A small image classifier, trained from scratch: norm layernorm, 10100 steps.
Rows from block 2 of a small image classifier, named by matrix and row number. Rows with one number within an expert belong to one neuron, the router's apart. Each number is 128 + 24 x the weight over its row's rms, rounded and kept within 0 to 255. All counts start at 0. Numbers have three digits each.
Before each expert's rows are labels from the 100 images, of 14848, where the router gives the expert most weight on average: "responds to" is what is common among them. Only what is clearly more common there than usual is listed. The data: photos of plants, animals and fungi (iNaturalist). In brackets: how many of the 100.
# router: router (model.blocks.2.mlp.router.weight, 8x256), inputs 86-171
# gate: expert gate (model.blocks.2.mlp.gate, 8x512x256), inputs 86-171
# up: expert up (model.blocks.2.mlp.up, 8x512x256), inputs 86-171
# down: expert down (model.blocks.2.mlp.down, 8x256x512, transposed), outputs 86-171

# expert 1
responds to: phylum Arthropoda (84); class Insecta (77)
router.1:136149187138127176128133143116132088156113090091095108092121152115181153137132153123143123124138096109134092128172122124131145088128118131122109121109109121149087145159122124127134142067131101144112142149114123115166127132148146143122134110137110164144122115
gate.0:101101148181120145128091116125151133182148176127145121111124107132137081145094126125075115171118095149148116103147145141099104106134120092124145122155118179066137108111103110158119112166113134141124143105110146136138123106126107085145104131109104147097120129
up.0:144136122120155128127138133114086109104116128129144138128102112117129168119135160132195133127147155077122121153121089147146152120107118146143121139084114118154108084153141144103123151117119106143125134174167120142144142174137162174151131110150142111154121123
down.0:100129119100129109149140112161123119115099098179122125174115083136107066122144126142119090089163135131156101154144183116112140140162120150132097185148122112150133161137116147113140055151141176139116130097116136113136110125143107137117076117130143150136133097
gate.1:088105099162135131117136120108170106142065148140132119146114134130119102119102128126091121163147150110172129163135154166109132128121124099154131137145129149131119135108123156103118093135122150155161134107150139128150144179138119123139106113081165135149112151
up.1:158155132101124108114129150120095143153162139109127140118126127137149133159145138154172107103111111142085135089128090105123097165151117142107100134118120114116139123135143103172145154133176131127105123127087116136117109097143137134129144138173076106113140138
down.1:136123118122147130118121113121120111168113126126153130143116147189142115162104099158122051090087114138122116129154131115074140128147133104132098104129098116070129129145127114145124159162126139105113136153104123133118160132190119127130081140126075183141114162
gate.2:115147149154184150114085120135116125153132125098107128132124118157184075145102127104096129127138114134109080134172099063141086102171102130165124144149094105118087085126126109112074131138109177134128145091100117126140128107121140090125125159134088188115145115
up.2:143160129135122131113121111170115129128123156149144119160098125140155041169086158133112132103141117109146132171202154110117121096119136127166122147122112118133109128091111119121143134150101164171103133102111113142152131134124128102133118105119117178115150153
down.2:169145068145160103129152165126095130109135108112102132140163138142120125095146143153121157118101142123088127072107116145146161129160166111138117097152119165131118125119112141140142131104126130125114096186145144111153120136118134115123134152183174127133143156
gate.3:115127162098125158121118108093099110086161162095156137098116133123136152129122104128110104137130101142150108130125135112102133158116161054152126136100137121125142152096166083169120106166158106117147121162113122145141155102100116133114161131112122113092113123
up.3:094135098130127150092111126130110153106104107106167171137130130137123176127129129119143112108166136139133120124107110121090166106139118105087144161081104154119150125117132146139120096145125124098078077172109131161141111113146127175141122130160083083151187094
down.3:121107096097097131106105103143129168107126129156142163142120148156122065151139147142182089128106145169130159158146116090111103114134113158161133144116127104141156142160149162139137089122147153153155119094161148158105139135126163119114099153110100146167128125
gate.4:156114119137184109131144109139105118138142115110118135094111116135187080148103147098112111098112154120086130120148139101164079110121148177113143147120115088147128135128154113082124153131081182143115126122133132125162121120130136163137128153145060116162137116
up.4:154107127131166102115125138139143125147136107120111119127135113122182111146130149102100152086130130092086118137137122107182101114140159179103136124128107088151124135137115117071112139127115192159123130150138136098157089115144134171155113146144060142169103122
down.4:131115067125140112110106131111134141125131105138125108140138102157076092130145121163125174126109115138080119166148127140131128160163136137126148126130136158144133116126108124173142132111181139133091121146123142118117085177135144131113114131138136113157138163
gate.5:133158109126112088141118101166121121139088129138161128133147134125187147130109120149126078143075093099128145118146133142131133130134128118103148114135155178126121122166141159134165112135151146159107133120141187103119097116122110153159127132085093103125152141
up.5:158182134140121107126117118141124169151138118148113120145130105127079096136103172134118103137108101148164140144146124150113126131078126130118105121163136125154171146132112149131118121150143116156118123135121112119156111158101144147140120069119116142113140137
down.5:119096071113114094153122151172134111137114095148179153129134094173082100141115170141108183151100110108129137132091128138126124115110125125110125170148114124151110157130172118083130089151102180139143102141127093135175135142121130132165140149162141123128141130
gate.6:166153123070138143101161106105117152097125106124139176147111141102105176182149138104143129116098132129162100143091113162092127156142122103128118145084137144146168163123161150142144142100152097076132145146145117154144147154101173148162175148152146107148119146
up.6:138124124113100120100103152160120141126112146104126103099123141095114092138105176157170130136122122150150126091138117135139085106097179090150119128156161115165134119120144138121121087181137110162166107126126101142144111096111124126142135144182138107065165138
down.6:129165160119177141125115090107139121146141104106119119143109148098150100128151122147135071121143089113138089107126105105127169104184132154109100126123118100138123127132119084173151139101131107144141137174139161090127094121146165144128109115128092125167130136
gate.7:107149135126098152104081110133148131138085121129109147103121124138078119117097195098159111154141126133136158161144136157093095098098112095078092182150147160137145126074128080073147116155124127168141127129153117157169147125087117080147161128157153129123148101
up.7:121154112074090142104123130140130111135121143148099082136124116132049160131116168101131156136124110111164135161123129175121161096079127129098096136143134127135150156111109086112149099157090127151116137117137145138131145159110169091132146098149178130120118106
down.7:136131150140126141094117134127129166098143127111104120124093095144098160157126164130178252155135066134141135177146134129123118116131129112124133136131129150129114090120070106118091166131147096137138131152132134152109087185147118139166113117128124146122138162
gate.8:143113156171110111161090164134162073187154136146112100109150123136194098120111131068061122127095113120110133136143108117119110169146146134125150110128159146150101153098142155098132113104132167148087133111069126122131129164108126097094150120116127137120117098
up.8:151155144098152159097163136105105145082084094094103159152086146115084156136134158132181143127159129097125107120119137093171158081074099127137109161105137117139101131121109138100132142096120133097125143164159118125174131111114162123150108133170147148101154125
down.8:102136086139146131130112115160150105139086084154102097175141110140095099105171107147118025125172152135136130143142158129117158129114117145106097128129111124142148150105092133156184073133132149124100151124140138099126120127143098170107095121136153142154132080
gate.9:147141149142137169119123158089112120152181129134121172123115133155131103111131130085099083154178112150109118165148141134084083103158118096167090138102089105125110134099166102170099131138142109133180132107095107117114149104096140068118153133116126131135138150
up.9:106134104170129077100151135144105142109078138105134128116132127114105152135103130131128136117096157110109155120130086130149109145106110170096136107144136122087154115144087128107125124119123147139094130143172167147133097129182100169137113135151112119127134080
down.9:105162131105148162095097128135106146139082148130115118089086114124119150147155153115191053121124107151141125141174117067114108125139098108143139181123123126181108128140114131119097113119125111146084145139102144168122117115146136156122119121138101116151174107
gate.10:146148130130154135167115120093141118141154095144108091123118136108100155112107120109102134136179183100149120119109144130149132086117118140149080100084154109140123159150144141109109121117091147130086162100103111104128148116111122118112137125125132153109091109
up.10:130107132138131152140104105095113130134137088114085103105136137113132141095204104147154129144146082131107128076120138106166163104095118124127117111139176129147088133174111164153109157073103101112141105150116100067134141117113108140131109116112148163120140129
down.10:119079144167142115152168133122138113140122082124091087123143123120147104101130102118104100160112150111093145149115172092162121074168117169077138142129081084146133179134114118129155125132120172122116118146109125094113114093135135171078111193096094152148132111
gate.11:149154133123130109151142131079093096125156134119143130137101141115156143091146131091140101112148128082156117125129123111155137149134158193128094089113122114131133114122144111131102143096107164123108162138156125123119108117133178149149112142177147088134100091
up.11:144130128112150127143154123111082140100127122127129152184106111181090144110121116110124101155140128128134160128149140139127128143119137121171132130147139162112172145148137170118112157112150153096120158128139124113121142152142109109085134131129160124145124124
down.11:140112121152130141157156132133166117138132095142110112132120159125137122107144139073084170131131115084129157143110117123147092107130132144090123156136093120175162143109108103089143112099080145144131129140145136153142091113151152107167102162148138099129097130

# expert 2
responds to: phylum Arthropoda (75); class Insecta (70)
router.2:134110066140120088158132108111108144121133126165157119121142132126090120100118101139129159143147207138129188126069144176114114108138162152134130118108137135109164109123135129120124129147129130139154130114183122125087122094117137109127152157105177116115088139
gate.0:120185149082134118099108114112111136121094143132126142114122185137136165110176111124137074154132124144114133088146101124097098188154090113141140159143173167155089111116143154159108124117153086086121109130142155136134187120092143102137133120113131115154163132
up.0:107188106105152075129129104144119167145104140126103141099141167145123120133170096135123101139134136172091130085146100092093091165133124145145100150146180177150136076165108092157121166119167081091132097160142189128115136109111125113117108128099099101170146145
down.0:138102132119118129113112136125122143077166108152134085146152114143142133140170140123160141146098120139113175198114153116163166074142133125064153138107101148123161137124079131128150148129137175133065125130109132124101118113141105173123113128112116160109101105
gate.1:087127137151170130131133141116107095125128121111143140117111090141178112109098113122130104153131119144122145119104123127132121166186089133102105117169095118109115124124151109185126120151140147124168141127123162140125158119167125142112121169155114115118131104
up.1:164112136130067140130128152131129128114119136118149066139121141109122125126122171109157150118107092087168142125142108122147121108092119153146131171128095123137122150131067116104129133083111106131095141154124161115138092139130146166180108122161112154119186072
down.1:103128124124127130127118136132121141134066173164128131108105139145105111115113140099141126091123139144192162068153108132127092161144101101171137177139118107120120116139149121135149098158143117165107157122150165131134154127107122115103095121112132151138087128
gate.2:163132144139122104129146122163162144155169119081087129123117110087174122147155156150107077126104126103134146123117124136137098176143129103130140125141172134112133132102156163126130111107106118153106101128134155143167126143099125109136149121147097103126118139
up.2:142122117185139109100138126163134136166119093107083132108101118078156134130159150114137118101149133127094129089135113137129108127108105149117132113100137160121123124096120138143158098065118109179156096131153169159166100135103120139119111102136116097158145144
down.2:167089160094115151092113092162157143097135094099093131093098169169123135143149109148133142127130123120085129087128144126162145156112120114080145088121164146128152170107109168137148121090145139110098129102090099132137087110142122150132135111147106077119128141
gate.3:127134156100125178148115126119149132161161118098114131101105121130153100175087167126138112135135099140139094126148129097136099097136109103182105118113098114115104121143116111141101138121142102168154139117064124144162096121140113118154124137128078167094140111
up.3:125134102092152124135121108114159097121077172119152113149072147150114114142126119144134146101141165105145093124165119113116134132126165098158132097111137115136092110130138137101120125175132159157103164099110084159086139196129140152106125087094137163154133177
down.3:153132165122115139134143082094138101169111148092113081108074125123179133087126131120137091121112108094133140104151112131131103130120101165142136138082142075151067129134150141121124148099128112165150159119156139153139131109149140151102144134079095124145127091
gate.4:121117145121120160122125109128148154168115118086145161095120143142171091137120125124127093160119120138157112126141153104121133147136117104123137142151138118109083144152137156162119112090110120094147141130101161114155133117139091144144131170111081147120147116
up.4:139169165118149143121122158140127114096121100140121145133111103096129179143136143105150109086138124101099078125138086112152152099113085135122095132113137123141149134125106109122148146160144096104117126163136138160156151104133131128155134101125130119152141138
down.4:083126098196163100101145117140150113132137144123128100097152106142144137138116105134128143155113132144142114152108106146096128181148104117111137101125125122137158090084164110103097094112135127158102115135075123161124117180127182147078164105150148074145108150
gate.5:133088156200135173111122121098142135146096057099102111084154123116158161144146095105097120133155124125090107139082124167158138146115093143104145102124119100092169146096125137124147089122144107141149151128114126117153101143142135113107136192139128099110077093
up.5:112173129162131154109123117073145117149056127117100092134147157112093181095135107133120160132160145102102103109104096172157119143140124154151136095117179147141131130120151149110128122123108113110104157128172100124116138172101152119136149121112173127111075127
down.5:134121151124106152131125097122148122183102137099113139106138158177177086124086110120111070154140130146087157108118127123100073145141124140132137114135102098144129125139158119115115151116149139125140141080094092186143112123133153113110129166129108111136162136
gate.6:112112168118146152072082128153155164119106125100090136112147149140138155143133146069139111160151119130110103112153112075146098146114114127108137142157131107133112109177099142120111151146159110100133126123105131142134102095116087121121101159152108153131183113
up.6:151144144124088113142153131120104095139160118131140118150129128126191100127104140169130104104119121105187116130077132147120126139147127101169102094112142138093145139078167160123165093116076124129116139119103117125136174123128150096129166114136103134100099115
down.6:123123074138132101159155095119124130131140145152144150145115126167101079126128088154106152138139137136082163129096125148115105164119129146130123091115175154088163132084152104137120141147151150138182123080137112136111150159170143084130125145125123120148109134
gate.7:096152138159157133118125126114120131123131138075149170092065102093146128113105129125136119134117128082157138131145146104128127127146084136093149093116132141137112137103109121137124137088115157133162140126140194148177098132135126146154151124138109128104184094
up.7:087097142155113147147098106166160123138093124114130130100117149115156083140126122086102122083163142128136140105155144138104104152135108133147110130102118106107156134156110133137130072167158106154136160116149171165137085116145131104132113126107076118166133112
down.7:092131122172156150148149117108133147151124103143137129113103081101113129109103109135088082119127144128193140135111166159091121145176118110124128123108120139160116130110107131126114067113108109146153155156133192142120115114117158130085153142119175078125168136
gate.8:110147140104115117082131148123135113094137131117124158145097100115125106116112156120154137127113100107132131127210162110123194119141129165130125185117151118156083147079138104122163134118148165105128115133129160114154147132127132148152120100133115129156181079
up.8:165134124142109160137164137111117134142150109126100106138097089135110114104098184126125119128118094116089159154138115138142106091118102159152126117105144102174090140112117093123083194080097124149164120153134111143152166110125127124123141146129133144125125100
down.8:155153114102123097149132127153138127116157086153091106147116141138120125150124148106125160120144142165075141154113110133132142142122159162138123110149162100163111082162155079122150128148162159149075122075080111133137140131115122132129102135154137162146094113
gate.9:139103164124135136134100095145123100139132122131124114123103111110128076152140150118140118091140105097138106148149125096135112139147114115105141168108142103112135137113138155118135107157158127150127153109085079164106117113157158123140140111062070180137143120
up.9:116144113124122129116157148124134165090104158112154152132128159118109179109138126145137118154119146165110123130144114146125155130090141093100147098135099171141120093151115147131121134114128122101133134156182159136148122126123094156113095099168160116130157175
down.9:111089149130140083115172147138103089103097154129156145125164128139143140118168118119095092144095140105135116126102131159104129141127137117099184122102117146123148167098129116113175121112152165085131152166150161111137143133135143159103142139103156117115137109
gate.10:172117124157157153135138133090104134136163093120101102124120135108118141115171120073115150113137149099113127086114138110166129140138124160116118145108137082141130196126129094115085142094158151124130145156109100102150120108160139155124131190198162096146104083
up.10:135168126090156099078148166149114091124078135106162126178105111142130132163137120138125136099108168090089098115163096058131141163141159121160134154123102096131120135090170136083178115147129136118119144114149138130088121159143171177149168122129110150175130166
down.10:098137145116164141132110104131154111170143146105123155067139110117130090118097104113109157102101140140131096094123131134119090144119124104121087096103170105117142101137153128130115168154111134088142140094112115190135108163134178108137117108173152107143143163
gate.11:173073118138099122158127099102145137137169115127133086102153113109142101139122174143152096145128141147143156142097116148162108089088148142125134100131102137092149085157145126130106138144099124165133112126149110133142159106138105079134122126076129159098079170
up.11:130153125089115103139136147134139119122096166149163110190144129154116123151103151156129097138136143110131125195133127139112142120158143122154117147152128152130120109145162158098153136155090134130100138100146122121092161142114111121121143083076153168124114174
down.11:164128137154125098149175134125112134118121120098104110124167148111115100121151118122115133117089107121109073127093097107173150150114133113144122087118160124114129101135121157148087136124146118117113121146087106102145111154106171122130101129192176131129154146

# expert 5
responds to: phylum Chordata (93); class Aves (92); order Accipitriformes (29)
router.5:124130172108144172153105109144138104167170116095108123114118089136165109134117127124121105131081080136156110145174165095123129103122126110113116138146085102139082137147120120156149143136069088092141107118084168139161143113180136127125107118125093156152118111
gate.0:137149128102114135136103095099110158125132167095148138119123110122115084170122139122141117124114138117135122144150129129137097147144126120182139186158156157110142121119143119154085141184112145139119121117083112097118166155138107085141101137156068130107100148
up.0:156125139114110102102127165156100132167143154119116159146131131154170108149093172142108076157141103151100098107134127088134106105128179103114123106126122109120140087168139096138134173096138134136131107111139168121117102112111093130129160136139092158179173127
down.0:156106147126122164104115143139137115106090106067114095122178124112167127159127117116136088114100127120113129130109140118136177134115117151105098143160071086113111153095132120101182080126075114117125133115092163115155119117130160122089149129141119096168158119
gate.1:127093124143125159117113145117129148154168109105123170091121137142185136115034152089100111140129125149125172126127149122128117087138092162128111135117099089107127087129154100155148117154089153166139132079109147142165135113159123124134152165160087136141108100
up.1:104107114150149143082100172158108169160191112124139143082136116169158109127069181094117113125120127144110180137119147116118116140142087142107124158116126084119142096093136112121167127158104177160097109092088133162168133107144130132144171170160098113137137111
down.1:158155126142123117121145100098111134174139110128144148129115170118111156109154149161135173140117086071114125117145078128148143113124110101135107083112167138133092169162099109167052156101150092105124129182125116124159133130121152154163134128116105165131128104
gate.2:131152152117110107138150088099131168152168118105140163109103139117108155099102148136143112147127127110154175114099111159107061119109067121138106111111131138102133141138112112169132156121143091128185141141173110151125159092100121088135141107115112113112117130
up.2:130132130169153123126126133150105113128153111134127126081147119147139150114192064151107128128122152128076174086105150130122118160135140148118121134176168155132130121079159148123119108128116132107141094131154110108103154080137116113055160158176125091143100105
down.2:127077146123134134156131189159111131155121113144115138078108170170163108117133109103134176123151137101095158085143099109149068105164103123129141123098104118147069114161171161115129107093107132070121157086110126173117176126134145122095119178155142158096102112
gate.3:100131143164131118109109127113170133162145131124138155120138096162167117138102148106099104110105112151140142152125154138088111144138106118115149166151117119108124125088157135095133138169107160118171127106113163156118140092109132096148119157121118112144124136
up.3:147162134081123102151147119125093114094113117137117147119107132123113147127148128147171112149140171139113144084109096135182087171119152111145142085119135144160110149178143151137112102102143097140117104137134085121140125125098091127092175122114143143097119190
down.3:114106145142170167102112137138124126129119129071111137099128126123147102170131118106103098108106159152174099098124176098109127150137127135134138149184107110114123120096148152089157098150104137121120140094143177138131099136143112107105126152140115109175123167
gate.4:111145122181124122134123143115112116163128142081154157103097116135145102097100160102131067141121123124161153125109144146124163164117067104146119129140084134096108109075125117136130141168103161153143141098139142105153172079124125108132158141123108132107106146
up.4:152138096113138176115130159107148139104156104145140134091151138161150127126137107141100102127151135156131167113126169122113125110064166107160141099109124132117098091134176089144123106106083061122146104129132125109124131159121072127151131116106189156127092174
down.4:128122156128156145091114162162126132144122120080105126132081121172132144153112121198138080127135106151175062092133139112126142109153151086170169110138110136126100107122144157128129105156135105114136092068089115120097128134151156117131149147142075151122128118
gate.5:100097102152146148090117134111130127144107136106171129115125110136155118130138105094143098154122166126114152158110148123073134078108123146152127161114096129114136080126174104069120106145114155107098139094134123125117178130142105116130153150126136162163104189
up.5:142162169135131125175080097131105136136136132106093157112162119171189126103102119164063127107104075141136128068151113150150141156129092131156125114147130118131129190108101132189144139155122131162143104141098153131153111093137118127147109105134111088102139056
down.5:153123153148134145133107121091100118145163133121144123146089119129175098150080116146118059099109100125146105123146130124146155050147090140159126111134106125064121130130158094128090187149140104128142168132132120124109145084157132077137093141125066148122112152
gate.6:151142111155073112113139155175134119156085123124160108140134129137139119141108115160110097147137159123110143160120105146100140179154115161104103077121109119115146102112141115136160110119136103115140133129171149142142143130125114115133159135081107095097171118
up.6:121115085131140122126116128106139133115147119148118143129081155139122103134103134145130153126172130113146162202162130130128107109108145161157154109068154167120142136102139166096142143167122121114134158094147089140145157133131134127128131100113091160159092101
down.6:123159120153199126108149182117147137098088125115130114117118119138154142081084111124135048152092116110099148126116125128151130155130121122147147146121104105150093130111137152150161118129124137098135124124167169159145151171170142146124124118121136123146115167
gate.7:133127131162125121156093130055119142145117112105182145096099126099146105153104102146110102116112137139140168099113118141099093156133159168153145097099136108142139117134163141097070140170124103150163134123159131159125155121113142106108138146094115150144112110
up.7:126123089120128141146109083120154105093155125133132151093096122125095121127152103139120110077154177116135104152136121105132100136163163153151121123094141087128150130091154130127111144155137092126145139155166101129101128104111211146124166121115125140142105158
down.7:184144095107120139130131124133111141138142111150134124162109149150102124067129137178189121145157104115097173136137118128147152117126135126164102087123163141191076109135124103149146148124129107161155094148173109127122138112101107163122114124137146150120125144
gate.8:122119135140142126159152167150120122129115087139125142191133108100147157110107133095128119154118166082082173160094106139166138115158107157139168137129100105113166157110146134101150106108114201120138164157134140161125130112115124130129151173119132131127128115
up.8:124140141095145136125092096163155132148118120127142120105135179138139110140131153137099143108148111148152080132148144151136097136101139156109108113161182137169115098132106127119110134120130070109119120146158144101128080134136142147155091104160124099136131093
down.8:185116103132131113147152098128135121133190135124138102106148114123118126099122146132140063135095103169161142119128126106112124105146156093116110102132155127123099139119123131149121099135110081131120101117104134097123129158100166129133119134152130125127174146
gate.9:117116125140129137125136137093107144127125159120101147110102097094125111061113163123108114146157152152146119084141132136107139146124091119171132072101158115122103101106146146130131136139131122157171140105181155132087131114077118095117124132090130128097103164
up.9:139144106112187148103128141151115133136117118145099150099124133157139085160123135134083123107153154150116137097154153129111120128126142163120121128076085162143109112170127124143173126125091132132090122138107171102155130103120041124100132096154096141125151153
down.9:151112133108120110109155140150161138142149167172139123154124102128090120137118117156110098153164117133131092173148123145106109142135093138108141146117120103129109122155106083137131125172149130138160172127152107131098096149132115119160116120093122149109139135
gate.10:114097147158123152153121130087098119118163122141121175122163162184160140077148132090121126113148137136127179120112099108151089142121118124147127114122139141121165124099160120150119117118128149127130140125092103121120153114115106102126145175156137116102049116
up.10:187126091103108097127090113193151125157142116131120111106080127078163111150145150157139104125135117123085124098127108122091114151120153138121120156145148140084083125167114147138099083151154110185143103106137125150126137129153133151114120123090095144149164149
down.10:160148192166126161127147120100121129084186135095108140084108141114139150131138164083137153108093106134158114133119109113151123131102132105135133128090127077116114093155118122123111198119129119101083106116116128132161158080075104148147124122121110156091148131
gate.11:119146134146160092126194123128137102143171142100122133110122112138187093174113137138106117103185169100156116172085106142146113125163144140163111080090094128100116070144143117101106151123149128142098129129114125137138122163156127116141141127130074091107114110
up.11:090111114127114156124089112120125133123107103146119118094155146113090150130123097096150131118108104160132135087154167116124129149101111110077134138162140135112169193131103137166149107144116111132133128124157101136152111120104097121136089107115126128141119144
down.11:155140150131141143141144155151112130168124133109124133102108157109158117155114136126148087153133127127125130176107136122104105141165111112141115141131140124079106070139142098153128135120151092106124125123090105157135165152153126120137085127150104106133161185

# expert 3
responds to: phylum Chordata (99); class Aves (98); order Accipitriformes (38); family: Accipitridae (32)
router.3:116150156093115102097138168119135110088113145136141160132103132151097146115134161149159145133125090094110152129136088133158081144102097077147123157149137155118132150111125137127123137115115124087132128151100085147111155140108065135136143089182078149106143109
gate.0:084127109184150110141124123096117141137152101104145161111143126104167123131132120092094103133134174140135176099130142131123109130162114139076134122141104109081156136157131086154153117143122175123095139130152203118124120100156126103127130178125096078136125130
up.0:099110110126127130125154111107155168125148091120120163158115107121080114128112130169110153135146143117147138137145140144126122154169127168110132108094141129102161115163128086152112143139154132165164146135126146106089079122175095130123142122114126119109106122
down.0:064101133187168150112110169114152144115105149093129134110118097115100137123143120122152125108171121119112104154119152122145123135129107142174185151097134142106133127092108152139127123150120136123130165137120110143079103124150107138106143152122112171148140109
gate.1:148117118102158160149109105122098131160145135114176119097147104135115103176177092130103108113118109143136091104125118062142112108130145104138096111159096109093175131133141059149102163169157110100158144119116114131143156136178140130138071114147071121168124152
up.1:137158119108135123127154150087126151082122089106104140107126137114092144122096186115156142112147152141141122144110121125138159094122105112155104139072141139144121126136117150107151142105124123123100115124133129143139144140097127126161135101124159157122084134
down.1:130132166117174159091126166123090144109166138097097133128109124125210080142160134084094039117078103125120117128152151101133168156159146140138135182141126104134160152089154133121109117137170157098102120128113145097136137135152156121091120165155131108179112123
gate.2:164101159147111103135125134111117134128116150140153159130112148151160102181126126138125068166108112152154123150136136156111116112099197105139109145100129106137151138112182115121119154159135145111160125095118117113153146089138138065139123159124070114140156141
up.2:135111133179100099169137106128097072144136140151133128136190148123143135079111136069096090087104128131084157097136110147166109145131146175141148124140150126169112146131147111136106116113141119118089116143112148089156126132118139134126148125145158111130147113
down.2:182139117103098092166148106105143100132149096182141103136116148140162117119108154100124203143127144124119125160136098134132129134118139147071097106112113101186096124156132159118136160086133125127127135117123080117157142146111149139132147108159139098090123098
gate.3:107095169172127163122099137113128142186117109130137160106095124154146103133157127125101108109124104100106151116157152113121134125138088146115129133122114127090153139089113099172137099110103165069123159091100146090129136104165107133121150175116058128145117086
up.3:131108171148119147112109182112116093169121134109148127098103151157159104117137127120080120113099113100099123113155119091161151113141098144113125104162117108135093130106117135113134122094097154107114143105111146067155133075110108120138169182138110151115145092
down.3:082102108159161118105149176104127142116085093139136137129130138169099140106124116103125145162165134122108156155085133138119137135122098138138117165166089119156141146076125166099124112120142174142142113169116108089127115168135112116085108149163179150163127106
gate.4:163131130140104100165132128179123127133174104129133146120157083107118112133095101142141148137146137142126125163096137113106093144134178116134136152151180089126162121168134122123088165124135098126133142161125117151127140108168160106101151135110134101109126135
up.4:099112131162105107141157123136120140128138118156116094149127121139140111120098088139110125138147123120117142171115119131083101169157140113142110106154169116155134143090142142076108079140149116144138140126113092144139140139143147108101138132104157073102148116
down.4:094094110081124124105148142139111144121120129124130153141134105155112100146154135139125194149084099139125123108110128124089114113152140110127124143144135154118098132121155159143154134104106125115145134154152139138143155110105149087130117132149129173135152147
gate.5:123137101082155133116162132108113125111143140106139140083100134111138127146090118128128075136106177155163163104131148118100088123162114117165150127099114139160107096126188153149166135118087107131081120126161156177130168104131136127112166125110137113140103182
up.5:123105196117094148111102125144106101133134129143149111127135111141205155135143117127110080163107158122189140113105144162132173124120123135060172132165111171103120099120116139092165099126091155131104164136127151122136113089168116128123162161123126117107146106
down.5:165185133105101119122129104111094109119144132121123110180105127085119165142150169096197177112178128106159119137157082109151129139095150124155084113141121098132080140157130101129078171137084086129186134145126124117129124121140122146144132108137105146122126074
gate.6:167134108114134119108128139112112145135176123102142146131161095123149147165147135134125087109138141192162158141089167134127125157137149137094138130114138121077144137117154102118152128192136099116133095143177095153130110121085104108145164147125121107120096153
up.6:145130201117105162134125133155165096138158120098078138113118144132159160164155106141146104066151136155186096160166129097119118137105125105106135115107128108128140126131117136125142129125111111148100143156101123146121120118161125118151130118113075068162087118
down.6:088142107124125138118134114107133109170154129164116113146144136129077129146131132078075200134194168110096140163132136098145122137107164161149082148125132119126101162132098114111138114100074146139142144093084125099133101128105160123135110148106128161146110072
gate.7:140134116150141112160123138116165148125156108115098101068161128102141136112111120128127121142147157153114122083109110122155096122114120126135122102115125136132117053150150146114076103143150131166098139114125141158122166152104163105066102124086158178107119145
up.7:116130136128128183099130147143105124118138133112138151169118108136091127149108098094126143098142136077154110137156150088115144147093143193138167133085119094119151158081125115118134151114135158127138165081139133112103145104129142129121177143121100128146110121
down.7:133133080109110106120131123115147119146171147172150128139150141118126132129137098146121111106128159138143105135153136128112152136158134132126104111084119159134155130169142132156166108144109113116154096114153180118125130138126149116117128089083174121113090176
gate.8:144105126060133110130092121147138129105133150126131153121114110092144114168080125119114100123139159141199094148129170127122175116143159114116145139116144137104152135131164111127163140173115117109093124087139128177158166123124136124146115144101120123138083140
up.8:116144126182132107141147118118116135170105135119149139107145177139130118089112148080126151091122129144117139085127092099155126139123102173185092124126112146102199127107127115125125140159144155153101128116090146115145125132110136112158121159167127150143134084
down.8:149132106123094113138109126145107115112078131158145140117153179134193071114134129166095097146082132152098115094126110134096126115142140169115117117135155140178156151124152162122146080139158105103088114152149087143133136107093126135125151152132156075118151161
gate.9:115098133137131175099159102130117168127126136115106154099139147125081106102141124093147131141088132116142160109130160079119127106152105078152106147116148132096177139124128138126114131116136111114120134128113137131146135131128141108151129148107088147153104135
up.9:152162075116160080120141136111121118114149130119126149152079086151129069172099149169135128098170141120126114158165094151115116100134142169202081109105160128140101125147159128097109148147112149167129105082129067140133159163141142130090144090125104154121147139
down.9:141114140122156126125144152113133108128133152117127169107130107172136096148137109164113135138107143108144151124119161155095118173167105105101133137117149119097132125084156148120146127102100167128125102127105118122108165150122127133106156135149099066130110161
gate.10:122120098132131125085121125112103138098119145127161156109138106100139127152129123111130119151123179124162126144129142129128130106131138153111142142123132131095156115155136111100111131143125122117142126165180155119133118109146140144131117114146087113122131169
up.10:090104105180124119136138129110119108150113107130157095108108121155177149128120088113089095164080146147162171130073185186122090127148170125105155134146137144141106132080142162103131149139095184156140104124139138111105116113118149141094158163128164084108142144
down.10:119121140144129108143136092123144094138164121109107097129071115113107121145093127145123238072163111082147106109144102136106131142121154157163119096090131114130063123144150142152112150083127111154166161128117135129111126124138129123109161085114107161134142085
gate.11:080102142129139103133110122134128086126140156120162118108123117118152146119126091128129098160103152144165163109094161165094116122162140095100145160160112146115147118091175157102148143140078142146121125118152155145109136150131150107113130130108143085121108145
up.11:156165118130133122144113144081132152143132107103089145139112143141129105140096176114120130092157114099083122125155086099135145100099107160166106112112134104133115127164118100162153127134143122143116121111096106116173125118114092126145126108173130170130131100
down.11:131125130147096115109134142123113123144081140118148159146146136130144110116143129161143050180081129116129170145127160164112104126149122137106133117119103105088130131101144103145129106144104094111144101152152159131134150129150123146132145125111096121123114136